config.toml
model = "self-supervised image encoder"
dataset = "capsule endoscopy frames (Kvasir-Capsule)"
train_examples = 42238
image_size = 32
crop_scale_min = 0.3
horizontal_flip = false
translate = 0.12
color_jitter = 0.6
cutout = 0.4
method = "byol"
arch = "vit"
norm = "layernorm"
norm_position = "pre"
activation = "gelu"
mlp_ratio = 2
head_dim = 64
fused_qkv = false
bias = "none"
qk_norm = true
layer_scale_init = 0.1
parallel_block = false
dropout = 0.05
inner_norm = false
drop_path = 0.05
patch_size = [4, 4]
conv_stem = true
layers = 14
width = 320
positions = "learned"
pooling = "mean"
projector_hidden = 1024
projector_out = 128
projector_hidden_layers = 2
target_momentum = 0.99
init = "kaiming_normal"
residual_init = "none"
optimizer = "soap"
beta2 = 0.95
lr = 0.001
beta1 = 0.95
shampoo_beta = 0.95
eps = 1e-08
precondition_frequency = 50
max_precond_dim = 1536
one_sided = true
adamw_lr_other_params = 0.0019
grad_clip = 1.0
l1_shrink = 0.03
steps = 7300
batch_size = 64
epochs = 11.1
lr_schedule = "cosine"
final_lr_fraction = 0.1
warmup_steps = 360
weight_decay = 0.4
adamw_weight_decay_other_params = 0.01
Rows from block 7, named by matrix and row number. Rows with one number belong to one attention dimension. Each number is 500 + 25 x the weight over its row's rms, rounded and kept within 0 to 999. All counts start at 0. Numbers have three digits each.
# q: attention query (model.blocks.7.attn.q.weight, 320x320), inputs 54-107
# k: attention key (model.blocks.7.attn.k.weight, 320x320), inputs 54-107
q.152:472514504509500509486420476715453532500500513507512533496493501477533490501496476513524505502512500502500494505461504503500505525460502497506521509501464484505491
k.152:505493481529503518496588501497496488500463480519507476498490481491504534528502519499475505508450506507531519459482475491504506514528514609502510527501495481609486
q.153:521499510483493492503507501438525479508501503525504502533540515513496502496509482483493488554490519493502497507489485475508471486503481499500527506497491500496514
k.153:506451507498488498490538552482537498506526496483501511506510521517502485471478500496517522498494467467464473519510525503408490468463522500489472486500500506495500
q.154:498505525490432492503534499503495500491497521456507576520495509485539505500482504499490532530498505495514508515500498495504515502481501494501496503518514504483498
k.154:433491536463468520552580497490510506467495500537500513516520509513517486494411566498520507481492475495491473502514480489503486506477511530493473499505483501505521
q.155:489484523503478459469503485476503501499514504451505522521498511488514483484517487481510500505483506521487484520503511511482570437488508463520503522493486505496505
k.155:496581484523503493493494503509495527504506501549498482498492496495499516510565502493494493505472483505494505501500524506503500500507506498500491497512500498516584
q.156:462502540512501519484493502525460513502504504528480500505524500499495497497499485504503503508522539493491498505491503502500490486490465500521580499486464472456544
k.156:527484496485478549514487519504500492505497503455526503490538504481521512508501502500495520507504473503511502489497452482501477502511478523571487495504510500510482
q.157:507482502468428515515502513548498508514487501510483496497504481523505514509470496501482473501521520503499499501498481484510523520493500549499497491505511495502466
k.157:549486488497498497495493492503502547510493502472500474502491488501501501506498490498500501506499494496502500492561502502515525560499503512500500496504504504499429
q.158:532500493504515500510512504458508487496500498500526499511516509504499504500513470495493495507467469502507497501506490480502419509522474493501504511505496528500493
k.158:490498496562523418479453529478512487505537514473503487518515503499496497501535511518501508492476499480499509494494541506510494497496595516481486501504462474517528
q.159:481503501513505492502499495504459516492498503495500505487472491510502498506510525512502494494497483487500492498488518499511501507491483513505495522500485506517498
k.159:501495502504493503495477516495502501501497499497503503511501502508485499500519501497501505504485504488498498498494712502556500502491520501499491516498496501497490
q.160:483511488520507490467422468511506543527493477528499499483466506509479475505523473513550514483490486518494479496494544511457522483452527503550523496484462465507510
k.160:481509455512499500486488500502482500506512501503516499501501530458496496495560503499502495517471533501497517504490506499500499502510495455519517500500492476487508
q.161:520500504503506503511551528483491488494446570496508501492507464500562510501494507510490531502514490447502534491498499495499493515501500520478506528495504482519461
k.161:493508498505505496498500504502496499499495502504500497502494504504491501506430508500499498489559502495503507496497500446594536500505502499499502547502504498499486
q.162:483500521507485516506518452490511480505524495509505514433508543455520475480496483496543506512523495498497463517473512502500500499498478480562552510465499474493512
k.162:529515496496522521507511512506492458496475503511490454489502483499477545511340525507420482514501508503518541478496455470514502507555487518481500483511510485504489
q.163:526481500501454511503499490511500559520496486501467463497469496496507494501556476474509464513482500504497475500538508508489509504498504508511494473526529521509476
k.163:489484509500470653520540505517481500500455503499497519472498480517492517506497507499484481504510512510516517493489471416513480503519478512486517522498587385502482
q.164:485481509494504487498496499504507498493512490533489503495506514485493489488719509491507487472498507535492479525492509506486503479491484496553498479488491505535503
k.164:496500513500529492501496511499497499497503497472494496495519499496494504492497516502480493506509497492499508505501500488496500499509510505500500494505411498501505
q.165:497489502514503495496435497542489509490502490504490491494502515498273494493513522504507428490488482592500487501513505504492500501500496499507499487503482508512499
k.165:494509500523509508509497499500494557503494360461466505612468499497499497499503491512501502501500499495519505485544512505489510512505500486501506519500516511506504
q.166:497517498547485524513480491371513491505500480547503492504497507548473493506466509501502509483503501497502500482502500504495484501503476489452526503495538487509536
k.166:506459500493467495491615523483524482503544497438502506503532530506523491463479500499515520500499495504481475515508502501498494499472510500472513472500495500431503
q.167:497502484487496494440489450537505502481526471508466485495477533454481466503504494497535477486497499534489489506514499499464529487504500502533507452507507521492526
k.167:517459500469479483491495507459552489530538510490514532526546558525503499473463501500514534500501497498471481515504498468497480444475524541489465494501493501486500
q.168:517506495511509503506501504500478549491500496508502485489506499506507506503520498508498481501491504489491496499484496480505489647506503508492503510504496496520512
k.168:500497501505498673620510494502495486498495456549502495491497503487498501489482506500497499512505500512509510488494462503464465519522495500498500437491546498512484
q.169:505491504469505481542489510558478486460483509500486496498497483516477509511492535495468456505504554500511505508504480474530590493502466529500484490508507517500507
k.169:501509490499483480477499499494513508497516499500507501527506507508490477470503498502527511494504491494501463501500509518481517495470535497511489501508481532484495
q.170:494528503511555542515502513498492448481499517557539501496500500500449505522443536520498511497517477495553511483480475489497511499525505498481517514496524495500475
k.170:505494504499481454424517497494504479502503516447490504514501505498508498494498507504504508505502522498494503503502525511509514461504497494500563500500500513434471
q.171:530500515480458526505515490510510495518500488503501511489511502471507495498494431478508512559500504502490480520532506503495509503493500508503542503505540513504448
k.171:500499487508493482486496504501498500517499611484494498517498486517497543501504506506492495513495507462503520491473510415532499495496509532496510508507484488483516
q.172:497547485485526473492489457531489534489467496484500507360427485518492507514506473470519495520511579491504504499495523484472589484485504508566518514505499511495506
k.172:503500498494494538496522473497501500498498487499503503500496513321511486499488499493510500483512493515502482503504347506486499492527500486520500439501503510500508
q.173:507501504530532477515536519407515447494494574494538502496541498516523508502524508514488543499483488462512500492457503485513433471499509505496492547477473489496508
k.173:461500528512507508445531498508493483488491500487492504564500500502491480498405522500492500477516499498503505523466517509491518487513488492525504513477504503470525
q.174:498515499519504524507500554498498497499498513539502508498505503502512566497499493500501510493512493503500497486504448500494487533508651500502509502495505515479504
k.174:514503503489500589549489510509500492626484500527458500494506500488493514503488501498492491541505512500506506505492487491512505507504475508499501501500504492504405
q.175:503496497500490475457487492483517505515529480466496498509501515417488480493511481487541513516476493504412481507502505522480498502498527459533518492498501509494491
k.175:497483500501492458482487643488515489504551519499526515533591523516494485477495509508518511496504498496471487501505521513486474466472552564492489496505458473469534
q.176:506444506490412477472484501438532516509515493502470492546513508503538488489569452479500489513498523525483480512527504512470513475493506494515522494500477519456506
k.176:550507459488498507499498497500507496549502494540504486490499506457516500538493492499500512528482482502499500504490415502496488502489487502458500430503497498496505
q.177:520509472506477481508454538490517451497499538505503472547507500538483522515473541509466362505481510500516523483501474474511477476527476508483510517514475495478533
k.177:506402508464489468478501496463551487500508487477509498516508471524484472478490487467528529500502479499470466541506522517464511479457546486500469482498500531490494
q.178:490502501498503535512489500541479503492499556519500500452507497501490503502499500500513484506500516500500502503482501498502533494479499510513501502499499386487619
k.178:502516498675498486491559478505499477496494499499499502500493497464503486511498491565511501491504493503530494507501508497505527500489510493518493500503497521501502
q.179:504516502503445506509506498499500510499477474521480498491479484535498501507481498501496500501505490498501500500507497495491507432506502492500574502498512512501496
k.179:495508508501454503477504482505495512496496497474500520502493497849500509495500494494505503500499502500501506507486532506518509500498492482504550512497502506467497
q.180:529506486467521462506482511482489474493463502499500477514488474526499516533525505529480478501507555500512507464491477473501522524516500528470526520507492563510500
k.180:496490524476482512507504498514502488493497500494503516489510512489509498483503496494501503497508504506502489519502253509500498496492486503506492494494503496493498
q.181:486516483474491487497477502542487497499502499502470496528501500498488499508487498515497489501496522627499504485499496510498551501504512481509534474500495544475510
k.181:518499521478453555534495512507502504500435500439497504515507500577512538445487480499484500510524523501515506505503484440535510501499453509483501499502510504436473
q.182:500485501523519454501429522504465499487503526507560546516519503527496503499510506508533528499475486494499494493478506484519511498488489505488507544501469507469494
k.182:493489499504500494474550498499510496495499485500498500497497496499496474500508544503510503478489478502494475502497510433483505494525518502509498501498501510501473
q.183:501507517531499491502500543513419502500497522498488497527525488501505507510538502518455415502501535498448511496492490497518490538509475530471524501507458495545517
k.183:489502505489488534507503501528472499485460499522510501484510501494510494499569496504506505499502512505509452501505489502495496534487483419500477501480506496506481
q.184:495536511464439526489531478504500513504516491535523510516484527470494481500506466471518486532500521497496496513488477504490489503507501448546497517504493519468498
k.184:499499499500492503518495508505500487508495502495498500506508499507502512485500502506496498500502504496499502501502498496507472500499504549494502499498491501481493
q.185:500505501504391573501561498497506488502500508529501510512515509487530497514497502498500528498498519496499501499495489497497493510499380514506500497500520492505594
k.185:503479499500538495498503530493504481521501539487500492501517501587494500501501505500492505514484516481499513500496512497532494494483521599491499517492490461500501
q.186:500548484502503499433517499487507493518495496510517458542476495512425506510498491510506522505500542488510503487470497490474513476499498493488568534502460486458492
k.186:527459493505491498513510519465521493499499439500519492512499506494503510496504510423496519497493500484514479483500486502505516480551497484482486497513491501501496
q.187:496495538496503503561509487550449515475487505481509511468482483536514497506498504493494471522518517433497520522506501500560577502495498520513499498505506500514487
k.187:489537511524497538511507484556455536474435489529502506467489469481498528525517495488485483498504532497531528498474488486508500537529480497499528519495523497521487
q.188:485502503502495501418470498500500503506506640503494521504501503494460491500500497503507499556501551500484500501502553510497495478498541488501502490500498461500503
k.188:502485604480486518499495512504499501497499500501497508515533505501493438502452514502500501501499529500504510501498502499504500520442445513499514503498478487489502
q.189:495524493686501495487492469498501514500494483533501506494449491511491494506491501506499502490480421494482490498497499501487498495501514452519547502507501532516498
k.189:513530482498484535499532496490516490511501493496502456492524504483484517500487474476494515518500503507503498483483499502499487492507480496486503485498517489473484
q.190:500536499500472503509504500422499480489478503475621505491492498517505503506488496501496575494502500475507505497499502483503510503499541510503496536495502451501502
k.190:496495504508500491491504501499503499500499500497501503502502504507497490498498500506507504494494503495502498502499502510495494483495505496496498501499494499491515
q.191:501523503488495488500508500450527507513496509508493496501520498521517494517372488498496537424497508458494496513493505497489515506474514531545483512499472383506593
k.191:499463503499472496476520506481514494505532505500509535491505566504509500473498520497502511509498489481488500513515502510500430472504516478496479502510500527519506
q.192:498501505475502497495500499499514490498509504498500504500492498481482466499492498484501496507498517493452498544450503500499521484419510507531471503500498487502501
k.192:501382504499500513503559499499502507504481499477496503511527496526501503499502497498497499501516499470452498499529495481503502499500500496450498526497509501501485
q.193:508477508503500508475502485514502569518481461499497496480419477508515493514536455482519485518481488501499481517546512513494503486493527497507478543533559518510481
k.193:507501504522494484514495521476488489509527522483496599499528506484512506487498492516478557531498505493490508501487513480504409527490451507476506464471470426526579
q.194:490492494505493494524457496513498525496501490504502499506509506553503496504492508537516496429479493513541498503526486504494510495493432500512487501513488539504526
k.194:510526484488489500499504488496507504504488538479523519478487482465510505509517472494499505507500506492506500488488538518507562524427517513498487500513506495504514
q.195:490496490500513489493495492520470493515503509505501494501480505486502490496507512500504455498502507503490496481498504509506499499494497512504490496500502257506477
k.195:497496500502504522505500498490511497498497497502499523497502499515500506490502500499498502489493488496472497522374511495495497487500505500501478503502502416505511
q.196:498498492503508497423490500509493465535502501512495498492508496494503499508509506502508501502498502501469461527439582501484499506500520504497502498500439491531499
k.196:504482502501494451467503499472505503502499517494500501503503503502506501502496499501500505495478470498499495503518618502537490508500484500493485504521503510513502
q.197:504482573503499489520511518449539449503505506499486498511549509508523494488509505475482502508492500515490478506515507502499496507493449494500488458488499506504505
k.197:498511498471503477486486473513495510492473479455510500499488501772501505501495494511511511500499504502503500519489507495503584494473523491503490506500498519475498
q.198:520503508494496508496515501497505176503513529527489475482523497476497496498515496491494499513515484500498474502490495498485483501506484486488505471488522501499475
k.198:503500493495502502487546507481517485500493500508508491509501505518496525517459534490494496487506502472510516514507445465500441477542488500506486499513508511501504
q.199:535468488488501503512521526500494474494451506500502484505489481518493508529524501499477476518502518499516509500530483461507495490558552502482503498512540538500495
k.199:490504509484411496500535533504498463506526514571491480504528509489510501497497512511500492504511552451495512496438494509513527489497483503475507496478494465481505
q.200:510477507498528436512557510451499470495482515463480500512508484525516512502502555511484464482500548482512508499528497486502524488501553507486498496512509492486560
k.200:548505478484499471491484501512502500495501437488502481497486504505483502511495499494506519495501493518509486500495508510500527534492506493471500426499502522497499
q.201:503505502502519513507516509503495479496499514503502500505505497500502508502501502512491494510506511488508505499483495490511475519513489502494508507495506493514503
k.201:481493500522537500506434517499488530508505475504499493515504511500484480487555491504516483500500517534486491506503499510522504491499500488505500460490482496496480