A small self-supervised image encoder, trained from scratch: trained on capsule endoscopy frames (Kvasir-Capsule), 42238 training examples.
Rows from block 9 of a small self-supervised image encoder, named by matrix and row number. Rows with one number belong to one neuron. Each number is 128 + 32 x the weight over its row's rms, rounded and kept within 0 to 255. All counts start at 0.
After each neuron's rows are labels from the 100 images, of 14976, where the neuron reaches its highest value: "responds to" is what is common among them; "place" is the part of the image that holds the peak. Only what is clearly more common there than usual is listed. The data: capsule endoscopy frames (Kvasir-Capsule). In brackets: how many of the 100.
# fc1: MLP up (model.blocks.9.mlp.fc1.weight, 640x320), inputs 0-159
# fc2: MLP down (model.blocks.9.mlp.fc2.weight, 320x640, transposed), outputs 0-159

fc1.35 [122 130 126 131 123 125 115 169 181 119 128 146 113  84 134 127 140  76 135 138 130 121 108 128 139 125  99 138 124 113  63 146 107 255 133 118 136 128 102 130 151 124 123 143 140 154 129 228 150 205 125 128 142 154 121 115 149 141 140 127 155 135 166 124 124 127 126 123 255 125 145  94 140 137 128 162 124 133 133 128 129 130 151 129 104 136 119 104 110 117 125 137 124 119 128 134 128 186 148 138 118 126 122 135 136 137 154 116 124 115  65 127 125  92 116 134 127 127 129 129 128 138 146  99 162  55 133 122 125 122 255 125 157 126 129 129 130 119 132 126 116 145 126  97 126 194 116 127 154 127 114 130 133 127 135 143 187 125 119 133]
fc2.35 [128 112 123 129 128 128 128 131 128 124 119 128 131 130 128  31 131 162 137  69 132 128 132 127 191 195 124 136 128 131 148 128 128  87 132 128 128 124 128 144 134 122 114 126 127 130 107   0 131 138 131 129 128 127 127 134 126 163 129 128 128 128 128 127 232 118 128 130   0 128 132 128 128 131 133  93 128  66 128 128 113 130 124 126 131 128 128 134 131 125 128  97 130 113 139 129 129 128 129  82 128 128 152 125 127 128 128 128 128 130 255 196 127 121 132 133 130 128 128 129 127 127 132  64 124 118 132 129 128 193 108 129 128 128 130 125 128 127 130  61 128 125 128 127 127 125 125 129 163 125 132 104 128 128 137 128  82 128 124 128]
responds to: finding: reduced mucosal view (27)
place: top left (100)

fc1.77 [128 137 133 128 124 128 128 126 155 134 132 138 122 129 132 180 137 114 127 126 129 129  98 131 138  61 128 113 123 106  79 141 115 176 125 121 134 135 114 122 151 125 165 129 151 255 126 131 153   0 125 127 102 138 132 126 198 134 146 128 153 135 158 126 113 136 128 125 129 128 129  86 138 134 132 155 122 245 149 123 130 126 145 107  93 129 120 118 122 115 120 135 123 255 126 125 130 215 149 134 118 116 125 138 131 136 132 110 123 150 122 125 122 128 120 102 128 127 141 145 128 131 159 127 136  99  96 121 118 115 144 188 147 126 136 129 127 117 130 129 118 147 128 128 126 126 118 127 155 128 121 137 137 117 105 178 136 124 120 132]
fc2.77 [128 130 111 130 128 117 128 170 128 124 121 124 128 132 128   0 141 157 135 100 136 129 136 128 148 250 128 128 128 134 115 123 128 120 126 127 128 115 129 131 151 148 124 106 126 128 142 134 128 227 133 128 128 126 128 132 125 139 130 128 129 128 123 127 131 130 128 128  94 128 133 128 128 146 137  83 128 117 128 126 121 126 123 126 131 128 118  91 122 126 128 128 129 101 131 128 129 126 125  96 128 127  77 127 128 127 128 128 128 127 164 170 128 137 139 136 129 128 128 125 117 123 125 113 133 111 131 136 128 128 120 131 129 128 128 122 127 129 129 134 127 130 128 131 128 127 128 129 255 128 125 126 131 128 136 128  95 128 129 128]
responds to: finding: blood fresh (26)
place: top left (96)

fc1.129 [112 125 141 129 138 126 110 142 124 102 128 128 124  23 123 129 144 118 121 125 124 131 127 136 132 105 128 128 138 128  97 131 110 133 131 107 144 130 121 130 127 120 145 128 143 121 137 129 148 131 159 120 146 129 111 136 110 128 157 137 131 130 120 121 101 146 125 124 129 124 149 129 141 144 124 132 116 182 132  98 128 131 134 125 110 128 118 128 120 124 122 128 140   0 129 124 166 143 161 147 112 117 130 137 136 175 131 119 118 111 129  99 116  41 130 139 127 127 126 130 129 133 145 125  94 117 158 121 131   0 151  94 166 150 144 130 126 128 127 125 108 146 124 143 117 126  93 126 138 133  88 145 131 133   0 140 142 128 120 133]
fc2.129 [128 112 105 128 128 128 130 199 128 127 115 127 131 139 128  96 131 197 137 109  38 128 130 128 209 206 124 122 128 133 123  76 128 104 127 126 129  81 129 139 149 133 108  75 128 138 108 127 138 175 135 129 127 122 120 132 120 163 128 128 128 127 127 126 200 106 127 120 128 128 128 128 128 140 132 128 128 128 128 120 109 133 121 122 134 129 126 142 122 130 128 116 135 144 128 129  51 122 132  72 128 128 185 127 125 127 128 128 129 131 199 255 134 122  36 132 129 128 128 124 124 128 110 119  92 120 119 175 128 128 114 147 127 129 112 126 129 129 129 131 129 133 128 122 127 129 128 129 133 127 131  61 130 128 138 128  95 128 121 128]
responds to: finding: pylorus (32)
place: top left (100)

fc1.150 [ 93 138 142 102 121  99 130 150 130  77 126 146 101  44 120 124 157  57 129 128 122 137 113 136 130 118 171 131 140 126 138 117  75 246 144  87 139 114  91 134 131 125 122 108 135 255 130 143 128 122 128 114 147 149 137 125  95 136 155 136 109 131 142 120  78 117 122 115 126 125 164 129 162 150 129 152 149 196 143  68 134 150 179 117 128 126 117 130 101 100 128 145 150 106 105 133 131 169 132 177  63 118 132 140 135 163 149 115 128 123 110 104 120 109 111 119 124 122 154 145 127 138 140 106 255 132 159 120 130  41 150 124 189 127 128 135 125 109 138 124 102 138 129 113 131 111  85 130 158 133  83 149 118 142 121 144 150 124 128 135]
fc2.150 [128 117 116 128 128 128 128 181 128 127 119 128 133 130 128   0 134 145 133 115  19 128 131 127 227 168 127 117 128 133 133 125 128 129 127 124 128  83 130 118 168 123  97  20 128 136 128 106 135 203 133 129 128 125 121 136 116 216 124 128 128 128 128 126 234 141 128 126 129 128 128 128 128 176 132  67 128  51 128 127 114 133 125 124 143 129 123 165 126 128 128 133 129 129 127 129 145 117 138  15 128 128 118 128 127 128 128 128 128 134 255 227 131 128  66 141 128 128 128 128 127 128 128 128  91  68 126 129 128 127 126 137 128 128 123 126 129 128 130 130 129 128 128 126 129 121 128 129 160 128 136  75 130 128 150 128   0 128 129 128]
responds to: finding: blood fresh (35)
place: top left (99)

fc1.220 [ 80 134 140 126 130 131 128 140 123 102 126 130  57  67 122 125 140 128 128 128  94 132 118 134 130 120 126 133 141 122 135 116 113 134 144 119 126 124 125 134 108 125 129 121 138 180 133 134 138 125 129 125 141 135 134 148 109 122 143 131 122 131 125 122 122 130 125 122 238 128 125 125 135 156 119 121 165 141  25  94 129 137  88 116 127 126 116  90 122 135 125 129 140   0 129 123 133 138 134 149 117 122 129 136 131 149 128 127 131 120 128 124 124  38 126 128 124 124 126 150 128 128 136  94 204 125 142 120 128   0 229 126 164 139 137 128 125 106 126 125 123 144 133 137 122 127 120 133 143 133  62 144 131 131 121 131 129 127 123 138]
fc2.220 [128 115 112 128 128 128 129 231 129 125 114 125 136 137 128 116 138 211 137  98   0 128 132 129 255 192 122 119 128 138 139  81 128 113 127 123 128  77 131 115 144 108 104  89 129 129 131 135 141 201 131 129 127 124 117 124 114 159 127 128 129 127 129 126 232  93 126 126  87 128 131 129 128 144 128  73 128 136 128 126 116 122 122 124 141 128 134 145 121 130 128 131 135 152 128 128 137 124 136  91 128 128 113 125 124 128 128 128 129 133 255 255 128 106  94 131 128 128 128 131 131 128 131 131  72 129 126 137 126 128  29 141 127 128 103 126 129 131 132 127 130 128 128 125 127 120 128 129 146 131 130  74 132 128 142 128  66 129 117 128]
responds to: finding: pylorus (40)
place: top left (100)

fc1.409 [135 125 130 122  91 129 138  42 131 129 111 118 136 139 128 131 125 132 121 141 132 139 135 132 112   0 120 125 118 139 134 132 123 134 106 121 128 128 131 139  97 128 130 138 118 111 125 112 135 129 122 125 128 117 128 137 127 135 121 128 128 126 119 125 130 128 126 144 168 133 138 127 115 130  89 128 138 170 122 128 123 129 100 127 148 126 129 127 150 139 124 116 109 130 142 109 131 128 100 144 113 123 123 131 128 125 130 123 129 127 128   0 133 146 116 127 126 118 127 128 125  92 138 135 127 159 125 129 147 131 126 204 137 131 134 140 131 112 135 121 127 119 132 248 130  77 255 128  87 128 111  93 129 130 130 129 156 128 129 133]
fc2.409 [128 127 128 127 128 128 126 125 129 128 126 131 130 128 128 144 128  93 128 119 119 128 128 127 130   0 128 118 128 128 127 127 128  71 128 128 127 122 125 124 129 129 146 133 127 125 127 101 128 126 128 128 129 126 127 126 127 134 128 128 129 128 127 127 133 102 128 126 129 128 130 127 128 127 129 130 128 131 128 129 129 129 125 127 129 131 132 130 128 128 128  83 128 131 128 128 127 129 126 123 128 128 125 127 128 128 128 127 128 128 134 136 126 129  72 129 128 128 128 129 128 129 129 137 137 119 128 140 127 128 130 130 128 128 110 130 128 130 129 131 128 127 128 128 128 128 128 128 102 132 125 118 130 128 128 127 192 129 129 128]
responds to: finding: ileocecal valve (29)
place: top left (61); top right (39)

fc1.62 [127 136 133 131 123 137 133 134 137 131 134 111 122 129 125 126 139 107 128 125 143 130  96 130 137 124 114 118 136 133  81 128 116 124 157 122 142 124 124 117 131 123 128 121 129 179 143 129 136   0 126 128 142 128 170 131 125 118 144 127 153 143 126 122 116 121 129 124 126 125 129 128 129 131 132 132 122 155 138 121 130 135 140 137 114 128 120 128 124 119 131 134 120 111 122 128 140 159 131 130 117 123 129 130 131 125 141 119 127 122 149 126 112 106 121 120 126 133 139 138 130 128 130 115 133  93 157 131 123  11 208 134 133 101 134 125 134 110 130 132 107 132 116  87 125 126 119 126 133 131 122 124 129 123 135 134 121 126 126 131]
fc2.62 [128 144 132 128 128 110 129 230 128 124 128 123 128 126 128  92 141 132 127  99  91 128 143 128 149 162 128 125 128 140 170 113 128  59 119 127 128  63 130 135 135 127 134 117 128 143 135 143 128 255 132 129 125  74 127 130 102 222 129 128 132 128 128 127 124 115 128 126 135 128 128 128 128 198 128  64 128 151 128 124 123 110 124 127 146 128 126 153 119 123 128 112 127 149 126 128 119 120  36  94 128 127 111 129 128 126 128 128 128 128 255 162 128 142 163 144 128 128 128 125 121 123 130 126 132 113 128 122 128 136 152 128 129 128 133 125 128 129 129 139 130 134 128 123 128 147 129 129 181 118 123 108 129 129 157 128  55 128 130 128]
responds to: finding: pylorus (27)
place: top right (43); top left (41)

fc1.442 [120 124 142 120 122 122 129 135 120 108 138 127 110 116 109 125 137  90 130 139 143 132 131 143 134 121 107 136 165 149  33 113  97 113 135 112 146 117 118 133 111 108 128 122 128 140 136 132 133   0 127 128 163 137 139 135 104 128 158 126 144 154 125 112  35  99 121 119 121 123 118 137 125 141 128 144 117 175 170  98 146 148 119 255 119 126 105 129  99 111 133 143 131  84 100 129 128 207 106 151 127  99 131 131 133 121 138 123 128 124 117  97  83 128 127 122 124 121 139 129 132 131 131 103 134 120 145 127 126  10 207 145 131 122 136 125 130 110 136 125  96 130 129  23 126 121 102 127 128 137 122 127 124 128 125 149 137 125 135 135]
fc2.442 [128 149 126 128 128 123 129 229 129 128 128 127 132 126 128  92 133 138 128 106  35 128 133 127 150 156 129 123 128 129 129 123 128 148 121 126 128   0 128 163 135 126 129  43 128 137 134 124 129 182 131 128 128 123 124 129 125 128 128 128 129 128 128 128 152 106 128 122 115 128 128 128 128 255 135  97 128 144 128 125 124 119 129 125 219 128 122 148 120 128 128 114 128 154 127 128 127 124 134   0 128 128 134 129 127 128 128 128 129 131 243 150 134 129  75 133 128 128 128 128 129 128 128 122 140 119 128 133 128 129 127 129 128 128 125 127 130 128 128 130 130 128 128 117 128 159 128 130 135 113 127 129 130 129 162 128  59 128 131 128]
responds to: finding: ileocecal valve (32); finding: pylorus (29)
place: top left (99)

fc1.502 [120 133 126 131 124 121 122 144 157 120 128 143 119  38 130 132 144 129 123 128 146 133 104 136 136 105 108 134 132 110  85 160  89 232 130 117 152 133  88 129 147 113 162 131 141 170 149 135 145 129 127 127 145 143 122 126 169 132 220 135 168 140 210 122  47 128 125 130 128 127 212 127 158 138 135 160 117 202 146  84 126 188 156 145  95 126 109 128 109 110 125 125 143  90 129 129 127 174 150 165 108 108 130 135 139 163 137 108 120 117   2 111 127 125 119 134 125 124 130 130 128 151 159 106 142 121 147 128 127  64 171 143 169 128 136 124 128 124 130 121 105 154 121 136 130 100 126 120 185 132 114 136 139 118 110 144 196 125 116 135]
fc2.502 [128 125  96 129 128 127 129 170 128 127 119 127 131 131 128   0 128 135 134 111  60 128 131 127 169 212 125 119 128 131 120 120 128 111 128 126 128 102 129 153 185 127 111  75 128 131 128 131 132 148 133 128 128 123 124 133 117 164 128 128 128 128 128 127 255 127 128 124 128 128 128 128 128 135 131  89 128   0 128 126 115 136 125 125 137 130 127 142 128 128 128 108 132 118 128 129 122 116 131   0 128 128 111 128 126 128 128 128 128 130 214 252 129 127  41 140 129 128 128 126 128 124 131  75 117  81 125 157 128 129 118 138 130 128 123 126 128 129 131 105 129 129 128 128 128 126 128 130 134 127 128 100 128 128 135 128  32 128 129 128]
responds to: finding: reduced mucosal view (26)
place: top left (100)

fc1.499 [ 57 137 149 133 128 111 131 145 128 112 125 128  90  64 125 129 145 131 120 127 117 131 126 140 132 122 135 132 156 106 142 110  97 141 132 114 132 118 126 136  96 114 139 112 154 185 131 128 155 124 131 115 161 139 134 148  99 113 142 133 126 140 168 117 114 129 130 126 123 127 129 125 166 150 125 140 128 175 115  69 127 137 133 126 114 118 112 128 121 135 122 125 132 116 130 123 150 127 150 176  90 120 130 141 136 172 134 114 122 137 111 109 110  72 127 123 122 125 126 129 129 129 155  79 255 140 153 112 127 100 162 165 166 133 146 126 120  95 123 125 119 165 138 126 127 124 119 128 154 132   0 160 137 131 117 135 146 126 119 137]
fc2.499 [128 120 119 128 128 128 129 252 129 125 112 125 133 133 128 122 133 144 136  92   0 128 130 126 233 189 129 104 128 130 127 125 128 127 127 124 128  80 131 113 200 128  90 107 129 132 122 243 138 164 132 129 128 123 116 137 116 157 127 128 128 126 128 126 214 127 128 122 133 128 128 128 128 127 128  75 128 117 128 126 113 127 127 122 144 130 129 158 126 130 128 129 130 141 115 128 121 118 140   9 128 127  95 128 126 128 128 128 129 136 184 255 139 127  94 137 128 128 128 114 120 128 127 127 104  75 120 124 128  11 128 142 127 129 112 126 130 128 131 141 133 127 128 120 128 127 128 128 128 132 127 109 132 129 145 128 107 129 130 128]
responds to: finding: pylorus (35)
place: top left (100)

fc1.142 [125 123 129 128 127 127 129 135 167 114 128 162 115 122 127 132 135 100 128 134 128 123 116 133 135 113 113 135 129 115 125 134 110 248 131 127 142 140  87 131 168 118 184 146 135 145 130 206 146 128 125 125 142 146 125 130 131 135 147 129 161 134 122 122 107 128 121 124 255 124 144 109 132 140 125 138 122 176 146 122 130 132 151 116  90 137 112 121 102 107 133 129 139 109 128 129 128 171 144 149 109 116 125 135 135 161 151 114 122 122   0 145 127  84  61 135 126 122 128 134 127 161 155 128 147  62 125 122 124  80 255 123 173 129 129 131 134 120 134 128 114 142 121 116 128 121 122 125 211 133 122 147 133 139 119 173 180 123 115 134]
fc2.142 [128 111 118 128 128 128 128 139 128 127 115 128 130 132 128   0 133 229 143 118 128 128 131 128 192 187 124 132 128 131 126 113 128  84 128 127 128 110 129 156 145 125 118 113 128 131 116   0 131 118 131 129 128 122 125 130 124 152 132 128 129 128 127 127 255  71 128 128  36 128 128 128 128 139 137 125 128  82 128 127 116 137 123 126 132 131 129 145 126 128 128 102 132 117 133 129 105 124 131  61 128 128 114 125 126 128 128 128 128 147 255 175 128 123 101 137 128 128 128 128 127 126 132  27 115 104 128 195 128 243  49 131 128 128  91 125 128 128 130  43 126 136 128 119 127 126 128 130 203 126 132 103 128 128 144 128  96 129 127 128]
responds to: finding: reduced mucosal view (25)
place: top left (100)

fc1.66 [112 143 133 134 118 126 137 119 147 110 128 143 116 121 127 113 155  84 132 132 137 116  74 133 141 119 100 142 118  90 119 128 101 174 129 129 132 177 104 131 142 126 130 139  60 255 224 154 166 128 127 134 150 139 102 131 181 149 145 131 146 139 164 121 130 125 124 119 228 133 138 104 137 140 142 136 121 140 137 124 139 122 152 138  95 121 106  68 117 111 111 125 109  53 127 127 132 173 168 113 111 116 126 134 141 149 135 103 123 100 115 160 127 133  39 135 127 126 136 128 131 140 180 131 201   0 159 120 124 112 255 109 141 124 139 131 129 108 126 123 110 153 130 104 125 115 112 109 126 135 116 138 134 139 126 151 169 126 115 127]
fc2.66 [128 130 126 128 128 128 129 220 129 124 114 126 133 128 128 134 127 255 125 119 115 128 128 128 173 215 128 124 128 130  29 109 128 126 114 127 128 128 129 138 149 119  88 135 128 128 117  79 135 172 132 128 128 129 124 131 118 215 128 128 128 128 135 128 217  35 128 126   1 128 128 128 128 119 128  81 128 142 128 129 116 129 127 125 123 126 131 140 123 128 128 110 131 136 114 129  61 112 145  75 128 127 117 128 128 128 128 128 128 138 192 169 127 146 127 137 128 128 128 131 113 128 129  43 125 163 147 160 128 125  77 125 138 128 122 126 130 126 128 130 129 117 128 125 122 131 128 129 145 127 128 118 128 128 135 128  91 128 128 128]
responds to: finding: ileocecal valve (30)
place: top left (98)